A small image embedding model, trained from scratch.
Model: norm rmsnorm, activation geglu, width 192.
Training: ademamix at rate 0.0006, held-out accuracy 31%.
Data: trained on photos of plants, animals and fungi (iNaturalist), 38949 training examples, 73.6 epochs.
Rows from block 5 of a small image embedding model, named by matrix and row number. Rows with one number belong to one neuron. Each number is 128 + 24 x the weight over its row's rms, rounded and kept within 0 to 255. All counts start at 0. Numbers have three digits each. After the name is the row's rms in percent of the matrix's.
After each neuron's rows are labels from the 100 images, of 14848, where the neuron reaches its largest size: "strongest on" is what is common among them. Only what is clearly more common there than usual is listed. The data: photos of plants, animals and fungi (iNaturalist). In brackets: how many of the 100.
# gate: MLP gate (model.blocks.5.mlp.gate.weight, 512x192), inputs 144-191
# fc1: MLP up (model.blocks.5.mlp.fc1.weight, 512x192), inputs 144-191
# fc2: MLP down (model.blocks.5.mlp.fc2.weight, 192x512, transposed), outputs 144-191

gate.341 101:118145124120119119155102150138137110081100137151179115131106098149177121169126148108142162121127108110108114107101131173117168179102157174146114
fc1.341 101:111148148145146138114092143140137076166135140137087137095096147137088127141134112142153183124171151115129122166119182109111090148137118102087146
fc2.341 108:157148109122081127091097100109114110132149147168149164131160155155135106127152138115143134132117155118129152155114156111110133130122138180123158
strongest on: phylum Tracheophyta (28); kingdom Plantae (28)

gate.154 100:112154128136120122138052122114178117150128150149134087067121129158157100129113116129138160130122108116113142135111139124100088107089134116132180
fc1.154 099:127147102143147161138135112137104107151115160124111129072112095135129166150119164091143125136128124116147133140116184099110072120120123135083121
fc2.154 100:122103139125136122106145100140164121096108117127129159124095113143103113150114115119109126105154134118112081128151171103138113112132123142115107
strongest on: order Odonata (30); family: Libellulidae (28)

gate.329 106:146139144090119167111125117120096121143100118088169125155105137127122114154096109110107128140176141124081130134112147150158131167090085118114132
fc1.329 097:163164114174170154169120116125190108126144096118114103144131129119097124132135068120123126165138157124097138107111141108071124126119145124138080
fc2.329 099:096149092091102135112101179130152115112165124146122145123106099148109149127122114101129151119145124158142147163160144148130102159114135122124153
strongest on: class Insecta (61); phylum Arthropoda (61)

gate.157 098:155103150091143111137116131121117123132142139105111128139106142170149129143093135133134124163166098097097147124123122111141196106125135136153128
fc1.157 100:137146118154161080132133088129125186112167140088099114133104138097133122123093125052115138126091121130148140117156166090090135094140134153142083
fc2.157 103:145142123142105141107102119142154059154176093128099109127118154139137141095150106174116145160136139086137133168122153150158121132109150136131081
strongest on: phylum Tracheophyta (25); kingdom Plantae (25)

gate.74 106:148120123097133106107104121112120104145147187099142129169096116134162125103112121117141144165114089121083114181131150095125208130105136083130144
fc1.74 107:133136176154139058138099130141110104078147122107161142120130127094152169142124077166148145153152170105133156135127112105156124133139161098129131
fc2.74 108:100148144134116154117102097162155129124120156104133119134117143116144074119080129127106099154092107121163125134134118109142110131154139091122116
strongest on: order Piciformes (26); family: Picidae (26)

gate.67 098:098087135137110171142109182100136115155107162107124127142095129161137158131118105159164120155134105119137139135084154162140158140075126109087157
fc1.67 102:138154121102067128155106091154121103109102065096123144139089100094136152159115134095065113098145150123119139132146111163171141150079092139171154
fc2.67 096:127117128111123101073077132122139123116152080091111177130086111158127143143115127102161112120133155148065135153124132162089164155109135154098122
strongest on: order Pelecaniformes (25)

gate.504 101:157099136127158104125155126133083132108104104146116162102152144134103145161120130103113137101156114171101161149120138120110152130115142100139086
fc1.504 102:176161099115126094119153143125154119156125109091186165154150101140114144123124125086072122098130144169112157108169133159163149131145166124155137
fc2.504 101:139086134163075131155143102117173140132105161119152096118120065126154099131083151121152151117128112161128129095141168122123141095100109094135126
strongest on: phylum Arthropoda (61); class Insecta (59); order Lepidoptera (31)

gate.121 103:119097124153159110081132159123104100155076149145152109098112133127146150118131116183182127139148140155176124154114140113149129151122140094171130
fc1.121 106:172103140156145132097143164148104127103135150127148106127102160138146126110116115145136118097139104136123120150141117097160136116079138141122120
fc2.121 099:086113116146129153151115138109133128105122122173182122130191146138105120130099124143136155128126129133131155135132119093168081113152120156134152
strongest on: order Lepidoptera (45)

gate.468 098:125102160117095137108152135108140105133114151157169187141146132141131111149127105135109193158156108107107151139145141162140170102079120106145154
fc1.468 100:165159170158110123132125128138163107105147125128109103126124110200150120121152142087095095111143121128107155142147123128131155133099117140113116
fc2.468 097:122175117107156108138132155142161135074118141155113101099091151107142110183106111176160149129120088129160114122119119103144124117125149144121125
strongest on: phylum Arthropoda (61); class Insecta (60)

gate.497 091:148122113176121138110097136136120132167116111120106103132087129176121156136077129157111107152132084174128128147117121127144124130105119131111132
fc1.497 094:106096150188132154114109110119111133178199121069122105156169146137121141107153122083120140166146104122097155126078145136101075168157108159135129
fc2.497 082:079098142120123159143122169116109116165145138170122113150124119149070118115172078120129125172113109112122140092119124139093083084114125150110125
strongest on: order Lepidoptera (37)

gate.37 089:150124166142153120092105145131176125159147118078119137141110116116171139157155169139125181086145133130148107127095149143082123180086136100103127
fc1.37 085:130069116124066166108138113080127128102114157135141121132140166157087144144134129151147123154109137126135140115135113138124108142133118112101163
fc2.37 089:129133120133149107127154148124154138105142125149140095111133163108145155104152115147131100104131125139116149165140121155185131141104157125173111
strongest on: order Charadriiformes (25)

gate.11 104:114134122139081120084125101107145119144088134117150179101093138130115116149115158116132135122117085133161090123139169114131131151134121071103156
fc1.11 122:138168128127105136123102093124149094115106117155129160124117189102096133118157120113135125133097115124166140106169144136119114123151155119157154
fc2.11 109:195117119137135155136101162109108102103126127151120120120126138105113137129119151151128082101151131094173087125107154104147128115146081159088072
strongest on: phylum Chordata (92)

gate.368 091:151134088151093123125131130111115135130156097113140098110144085145102137166138105155113108173156109123116144134087173115116115135098145095139122
fc1.368 091:166117121106124119122105088110129140133102137115166116129150119130125120136141080164148063100139165118117152146105111138145133160116136147116134
fc2.368 083:099099144091128126134122147105112093101117133088115146086143130147107150163064176165090172099106153100117127121098148139111112157135144128116169
strongest on: kingdom Plantae (44); phylum Tracheophyta (44); class Magnoliopsida (28)

gate.465 104:139140136102145160118116134107159100120101162130119122106111108117126142126142130094119103124113097134137111148100121125124142126126124124117133
fc1.465 104:156133136114117150131149103145149143129120136092119151134132105156093159120143138112123128119154094113162096122124097117126096120112095062151116
fc2.465 107:150145133140104141179152128068137126110110128075129137180088154133129140130104156114119125111091104120090139136151133104108124111108112131138108
strongest on: phylum Chordata (97); class Aves (95); order Anseriformes (34); family: Anatidae (34)

gate.273 102:141119136076123154115117162094132101183150129142139123127119131129136095160140176133130097142104113110147130131085120102166152115146136130112100
fc1.273 095:116135135125103106087109104098113142150117121134089151112151083097149144141152067116163157122129142123170054097175094153148157119123104114136108
fc2.273 099:145188134089101127151143099124114126145101127133130114165186114154134124124151122155080123145147123134122144097100124073105109094134115140147128
strongest on: order Lepidoptera (35)

gate.217 104:125138122121130099124105149098138127178112156123128143129101130110108132138137110183105115161112114162149130131086115149142150115130100121095137
fc1.217 107:141120179142111139083117115109136162135162173044145124133155131170112155141174133126128118159125146102141108091139124154134135097109130080145119
fc2.217 102:117172162103146079150180159132105145091095147146133154130115134092114142149162147141127116135095139096116158140080095133182119123135129156125125
strongest on: kingdom Plantae (32); phylum Tracheophyta (32); class Magnoliopsida (25)

gate.296 104:141133151060113122125121162109090114093157118134101130139118095102116108120138145101113121087137102153125146146110122184109181194118148109100175
fc1.296 099:147110170131118083100125159113173090130175137146162092156147143153150126152085184138174113098139178123082141147124090093145130106116076119110136
fc2.296 100:103090136104125138154138111147117116135108080136098125127129143119097121139165137140131099122079107137101124117092110135162123064109148135142117
strongest on: phylum Arthropoda (77); class Insecta (76); order Lepidoptera (47); family: Nymphalidae (30)

gate.448 099:111157159151122162109115152128141109121170116097139145131123140145094116119144107153148101098149101181131149153154137155100118143116196158139167
fc1.448 098:127123150168094116157090116140145205122113143112126134120164168146114136148133135090164162161141113082134134146114161121141142123143149147109093
fc2.448 105:131117080127113113172110126101110110112118155113125110119143170163142117104132155151114122115110114119160133148161089104125132105128102146180150
strongest on: order Charadriiformes (27)

gate.286 097:193146152158147169104101151144116141111113117116146049165101159194134143114136149135154089160156152111130156169097165119116120148127102119098168
fc1.286 093:127119143126146151137065098121132141174168141124106149150161096125087137142160161088126134155098145135112108119123132144115149124091119194123125
fc2.286 094:158154142123129112168128103132140165125117139141162119149145100080123094117138107142103135143083137094084110119156134142137117147155090150087115
strongest on: order Pelecaniformes (26)

gate.276 107:135093159114135087137095126142146124133134149097167152140139110144165073188101131115144076139112116133111110139136107166162151101101149133117117
fc1.276 104:173154156112185133144128125133117133127139126100121108169135106132077140115152062095154108144120134123105135131160151076142126106161126160172114
fc2.276 105:108159098146138124124113133147088137149154154139115161145105109114160186148119124144122186138189164107135115147082154136105159096120109120133133
strongest on: order: Lepidoptera (38); kingdom Plantae (33); phylum Tracheophyta (33); class Magnoliopsida (28)

gate.340 097:164159137172166142108112110142121105101123144097115137095083140072141107130123147142130090115101152148173124133124134141112172157151164103132136
fc1.340 105:179122095147115144133139154161129188116101143140145125095159146163150151160132198112111126153112111116150109103112100117113116121103112128145128
fc2.340 110:179152151122095112152103114108138111106164102108141082167128126165133132133129122135151085138109135156134099097141113113110160109123113147123096
strongest on: order Charadriiformes (27)

gate.91 102:095143124081124124125125134067134107111132153119123121132120103137124104156079149106159104119083143138101162139121105154117155119105117168121129
fc1.91 107:103133137116139123101108063090097114136144162129153152150130150095117137108137170104143125072150127132134111136163104161101135129123151131145123
fc2.91 107:108153134134126140141134123142104100138104131160128149137102148117129103159176103118144114112151113114108101120147123123121088163120141122154123
strongest on: phylum Arthropoda (92); class Insecta (88); order Lepidoptera (39); family: Nymphalidae (31)

gate.41 098:160096163129165172118153118128133131137117121156113139131106127145119105103134118159106140124125117139124122139178134174142130172162140132104127
fc1.41 097:127140104131164119118174181105106125116133163144127156090140140114106149116122158134088147110133143134132129102123141099130126137153097116104126
fc2.41 099:139114130106107111148063117108132099174147134149135124134144128132190116116123081183162171126146133129150105189124124119125130089135113091171132
strongest on: order Anseriformes (29); family: Anatidae (29)

gate.330 104:140166152121103149137126151077074105148114135148129124156150127156131127134135140123119087142152123171129098127112142176176117140154130123126125
fc1.330 101:117123115086127095107124096134104111085141114149151152115137143100099115136146154126120129147098180117078156160115097120138140159125099115151156
fc2.330 103:109131158157123108129127126148154077111123100150107115170142139126157108157119134135128160123126143110102161138087138101152121124110129117074136
strongest on: class Aves (86)

gate.86 104:129149126143133091080159106085165143142074134150156119123106146107136098123080150142150137115105063110144088092120125117144151151152137180112123
fc1.86 101:124099140099175165134123108118172129137106117134133131168157143130156096145104119139115147160070146146138139150118099143113147134121086131149119
fc2.86 100:158092091116112134145114126123106132121122084165107120158160159153132144139172124104126108113106142131128124155114150138130071155118119112150169
strongest on: order Odonata (30)

gate.23 104:108108106128106103096094091129135112148121153093123140070106184122178127146145176119151136152114125121121090161151162097139171162101111104138123
fc1.23 105:126164160132071129106145106122136115120129175115114143091088162080164178126117126105148141147166128118167125106168173112139125117089147123156120
fc2.23 106:105128145101099154130121144084143147179124156133122132143092072116119116152110152120117152096092118175130135139116162117106120067132173171105139
strongest on: class Insecta (63); phylum Arthropoda (63); order Lepidoptera (48); family: Nymphalidae (36)

gate.27 098:125099120154119077134124162137131155114126135094159155128121106120135125137113127124133100177095132142117124134148089134142157164108122117167126
fc1.27 098:153118163108171135160115141111150115076100150106159084168119120122155122154119115169108124142118164147129098137134108157108109146128130116123122
fc2.27 106:116134118158153133152137101165124156129104130149103128154137114168124134118137122147152133132171157127131114148124121095097114144083111152172139
strongest on: phylum Tracheophyta (26); kingdom Plantae (26)

gate.244 107:173138098138116129121056132127108113111153137139120128139123150101122133145130171111120107176128128117176106121139106171141099145124142146106190
fc1.244 106:130158151134130136115142094130129114117139130144133119156116142154148111144122112118130118122129105114143113114144115169148156133125153153164134
fc2.244 106:140111125141116103157123143134160095094145136126119169098195113155165122137113126104129146123138154169086136129070126140107146141113101092126111
strongest on: order Passeriformes (50)

gate.479 101:114128135129148140106102198123141153122145140117130136141120148167133132098108120149125123168153115128133128149068130144124131104126160112102149
fc1.479 094:173135110108172157169102161141125120167171122127098121185109121137160146160154100128110137133114117140135126109134103124096116135125151128165119
fc2.479 101:130075098113114162141155135136077148125094123126133106118137124159099165101137115161101136108122105108106084121125127137117157088142102134113108
strongest on: order Odonata (27)

gate.141 102:151123121126129123127139158135079167104078130118128106087110138127126103155105112119132131082155111138149097097119190105155123123122111088124099
fc1.141 106:070163136139101107150122149153155121102088142116142170138129088103138144091125156140135126079099101136130150086138147140158101159131136125128155
fc2.141 106:150121152132149166164162141164174141130127136110168133122169123109133134128148135138136143135097154102144123110113132138102177140126111113080148
strongest on: order Accipitriformes (26)

gate.19 101:190127130118169122135138140079135120122079129110125116068136104119128156115079173158141115111153151136138121135080168133143110161144092113113135
fc1.19 097:143093171112139139119115092142117155142152160079153130098170127171176121155127127132091127124096128121119159116131141154132139109083112118171153
fc2.19 099:122144144157132116139107156092137136131179146148111119128138137148140149138158073124109175145123110166118161060117143092113125113088110119137133
strongest on: phylum Arthropoda (70); class Insecta (68); order Lepidoptera (52)

gate.418 101:139078140138114145153125160092129139161165129121155104138140129087157102113091142120147113142149140111168129136135151141160176152152143132120147
fc1.418 097:123140114113092087175158111139096155113150117155147150102096139093114131102109132096132111129116095105142094115171140124152123117160121180130085
fc2.418 098:086137110149086097114129185102144180122113134094128176114145094122184123114112154109124124135110100163119190128123120152130156126148082165114149
strongest on: order Odonata (37); family: Coenagrionidae (29)

gate.200 103:110113139133110114102120138104149130126147138183167135101098142124173118130127183147128140143150132085104145129181117105177146150104130094134162
fc1.200 110:192167122134106117111134119106115144115108154109087125144131137114138114130121176117101108145137155125116125117145123147156117074118114122102104
fc2.200 100:133159165156094073135143137113158104102122115178174118130136142130199092108148197158141125116157107123112133149151153102130167121138143179144111
strongest on: phylum Arthropoda (72); class Insecta (71); order Lepidoptera (51)

gate.408 102:131131156106081096108099162124129070142107163126146148114104123136175127154133144140127145121135146147124117161106096119169162161100141106131158
fc1.408 106:151114139111111108148107116152093113140119154147118143102143149139159110133131126143083135139090132171132166073118107137145114131113124134118134
fc2.408 098:149111131137129129154131124123115149111101082115172184144177146124169137138094122153133167094141182090089167185150085150145107135177158143136140
strongest on: class Insecta (80); phylum Arthropoda (80); order Lepidoptera (47); family: Nymphalidae (28)

gate.133 101:151156176162127156080101153109090117175134137128138145115118122133112126144108132142138161126139128115112115121044124176109138179143148095123150
fc1.133 108:127151144110121099096147127164106162138109122105095184102144141141154141130110130123126129093144111126060157143088110139137128128107136174121097
fc2.133 105:102115115117119103109129087104127111119143096133176128147140109090127130115108130084149146082155137150067128098173093090119153082135138160122144
strongest on: order Charadriiformes (53); family: Scolopacidae (45)

gate.36 101:161123097127152127076112146117145109154119138123093114083083112147100135117110139108159161115156095133137133100076115173124130170179117122122098
fc1.36 100:144137095125117136092083101115085148151133113108103159150139145069112121117158106109134139137110091149159136113118162122120117157097113164070091
fc2.36 101:100138127133088071066109107149134124102106096112162140115125110083116168120128141119131105137164099153109108096102092171087143133118156121103098
strongest on: order Charadriiformes (26)

gate.87 103:138120108102157070113134157153100135127085143144127133093116123111145125101114126138131079095113131119095148110157137130161143105096097117100174
fc1.87 111:153085116127149136117157159134101130160104132137113132151146131140140135113101138126143132127227129111115131142122162128140167131133104131135141
fc2.87 102:129118102172114150140163168124140106103130146110120133117121092131119079138123073099154117139087144099118060133131147128131106108116131154078135
strongest on: family: Pieridae (26)

gate.401 103:188139116166096139134105159081149126125112121114159088104114143153140171144143122126143148136121080159163097102078112154170135156109141139133162
fc1.401 104:095146137103136116126093150110129121099109113140108108150126145129140103110122102168166133150154143163137129164137119146128135138112097091135145
fc2.401 097:124133137111129120094113130167142160147157103096135141154148133132142159172115128140145131142145149099171089121158145160108134122186120138162130
strongest on: class Aves (87); order Charadriiformes (31); family: Laridae (28)

gate.476 098:124108143135160132125118162095126109168079139092118143156140095170098092155144175120126103129129127101165100120118153140110148125116122103122172
fc1.476 096:143158133151108137124101146177169154151141102135124146130148151119144143116119142170127147105096105098161140173180133150130084112159125113141127
fc2.476 092:134135156133169120152130092108132121105108126131101115117099129142108134101108109149142109123079132159082139103163149133081184131144129134113164
strongest on: phylum Tracheophyta (27); kingdom Plantae (27)

gate.293 099:125088150096155137089132147127143146149119147114123072148134125148101133083082157151126117115133145081114142145145157159193133127126097149145133
fc1.293 103:118087144154166148120108142099147154095100157164113131106133137124129129120144123155116132179105112131129134122139107129124142123152117088109174
fc2.293 102:102148117156135133108134093174131141144110122117171147143133144084110099118134150155127128111141136097135144091161119102139154177111176167165118
strongest on: kingdom Plantae (34); phylum Tracheophyta (34); class Magnoliopsida (29)

gate.125 096:096121129117114174104096148113150130178144150108149108088142111152134114091075108091130146093162111125133093152144151125099122131176136109169116
fc1.125 095:119133091140113117137076138117151176152107145121130123113128139111074118121159148138128124179135123089165129097103111146110109113125108096100117
fc2.125 092:065171137115116102092103144118121123185148114154132149110091120124128130116108163175093151090175130139134117124105137113118142124130160150089140
strongest on: order Passeriformes (61)

gate.122 097:147114130121129139113121106120122138093113145114140135119150111115123145121113161110108107161138153118139109172125076150120150110113145177121111
fc1.122 098:127117131085124142113136096137102156109110105112127161115107147129105127129168134126100125101152121207119100135165102149165159120089112164137132
fc2.122 102:124189079128136122111120133148109127108147127126088172118154164106147127102120134171178133089149104139134120122130168124093121123157083135107114
strongest on: phylum Arthropoda (64); class Insecta (63); order Lepidoptera (48); family: Nymphalidae (40)

gate.246 094:152153143192147142147140140143137135123148100150108125127144143134132113112120163155100138161118139135167105119070101145130102125134118161165126
fc1.246 105:139106151093121115114170108132086134151135143124132102158155108159130112112099136110135136168162103136125123156167172128127132125145080134073107
fc2.246 098:155105131107143086125121159091122109139129145090166131158094138114099173093151131136125083129116141104114126102161140135178109090113113089167106
strongest on: order Charadriiformes (26)

gate.395 099:157066151137134129153087145133100144179143154096158139131141132163091126122096148118115109109125122128139144159136123162167128125129144123169135
fc1.395 100:106119163131126154136141160145156103106112093150156085133114133118117137160139113153143163146141135115158072106135158171110136115122096122135139
fc2.395 101:113093148149125114124118110120071151127076156142139154104144167148117119115092144086090141173129135151125160122138106067143165156083119100156127
strongest on: phylum Tracheophyta (26); kingdom Plantae (26)

gate.186 096:113127136160128157113155143150100096132094154148130111120128152112186088123109094119124134120123092121138126159140127130133143134074118159141135
fc1.186 094:148111152117120151136111119141143179184142110107112105137110118096130109125169153124119100130181134093137109118109104105153099131128122085127147
fc2.186 094:108124144124077122095145100154100162175159102107111121187102105102115122067151162106096116102123137164130133099143117108172094126153115147135105
strongest on: class Aves (84)

gate.45 109:082118125100098089120116113113161130099106154111119150101120131105157140140116194103118133106127112124124134130092110127142161136106109145154143
fc1.45 104:114118181078139136137095166106159116165164143120106140135120078126142125109101123125131142119099135145151150156166134156093118122115144094160145
fc2.45 109:126103086141094109146115117124141098141147146121126170133152108147185134151090141122142181148123130079088113182103108147126161101128142145107126
strongest on: class Insecta (69); phylum Arthropoda (69); order Lepidoptera (34)

gate.484 102:078108125149116135149111139101136139145116164156146137111128138128128121141128094086166099146119163163112142132105124147127114107077125104100130
fc1.484 106:149143124146124176149108128139136067073116116104061141155079128102141129115126091155154115122131126110099116156159133100121126141153127114160162
fc2.484 110:077135156149113130076088137115111110144097173165142075120135167157147129150140144110140090145113114146139151116114146103154177069142177166107169
strongest on: kingdom Plantae (40); phylum Tracheophyta (40); class Magnoliopsida (30)

gate.364 106:157132091054128132143128166090113172129066154107157134165129093109108118137129117134095144141142128115149105161121149106137111127107101070104129
fc1.364 106:165146165115159115072135111094119122086126130120158136152113135089154112087139140105165085120156087129134113142120094115155162155146130138142097
fc2.364 105:125136114092159112081149125144112157185110112119124119135143119131132139121102174142103105179154199075095151151153117101153147149121125099143114
strongest on: phylum Tracheophyta (41); kingdom Plantae (41)

gate.354 091:099130141130137139070110133108145167088131114110109077131093123136111155097110119125122154144143097123130129141077151116134138127124132136081130
fc1.354 094:134121146127112151125181149148124141118130131142135129194136108100133132096141087123150126114158132066118114147169153146127169105145157105114114
fc2.354 087:175155141137103175133125064107117150140111102120181093150120144130160110103109090108121114146106126128104108140144117102112123131113114118146152
strongest on: phylum Tracheophyta (33); kingdom Plantae (33); class Magnoliopsida (30)

gate.332 099:149162095166114110132133169102054168120107159111127115122123117139099126122102141130132123151122097176145119119074130152144111128123096114104129
fc1.332 098:100116111092127146158115152161095106149137101195142126145138102111142103115150101140147109150127138127136144142111170106133126136117133097097087
fc2.332 097:151130093138096150144107126116114120131120122163164155149130150171116102117106142111152171114140147131164110174123135168101131100122156178153104
strongest on: kingdom Plantae (42); phylum Tracheophyta (42); class Magnoliopsida (26)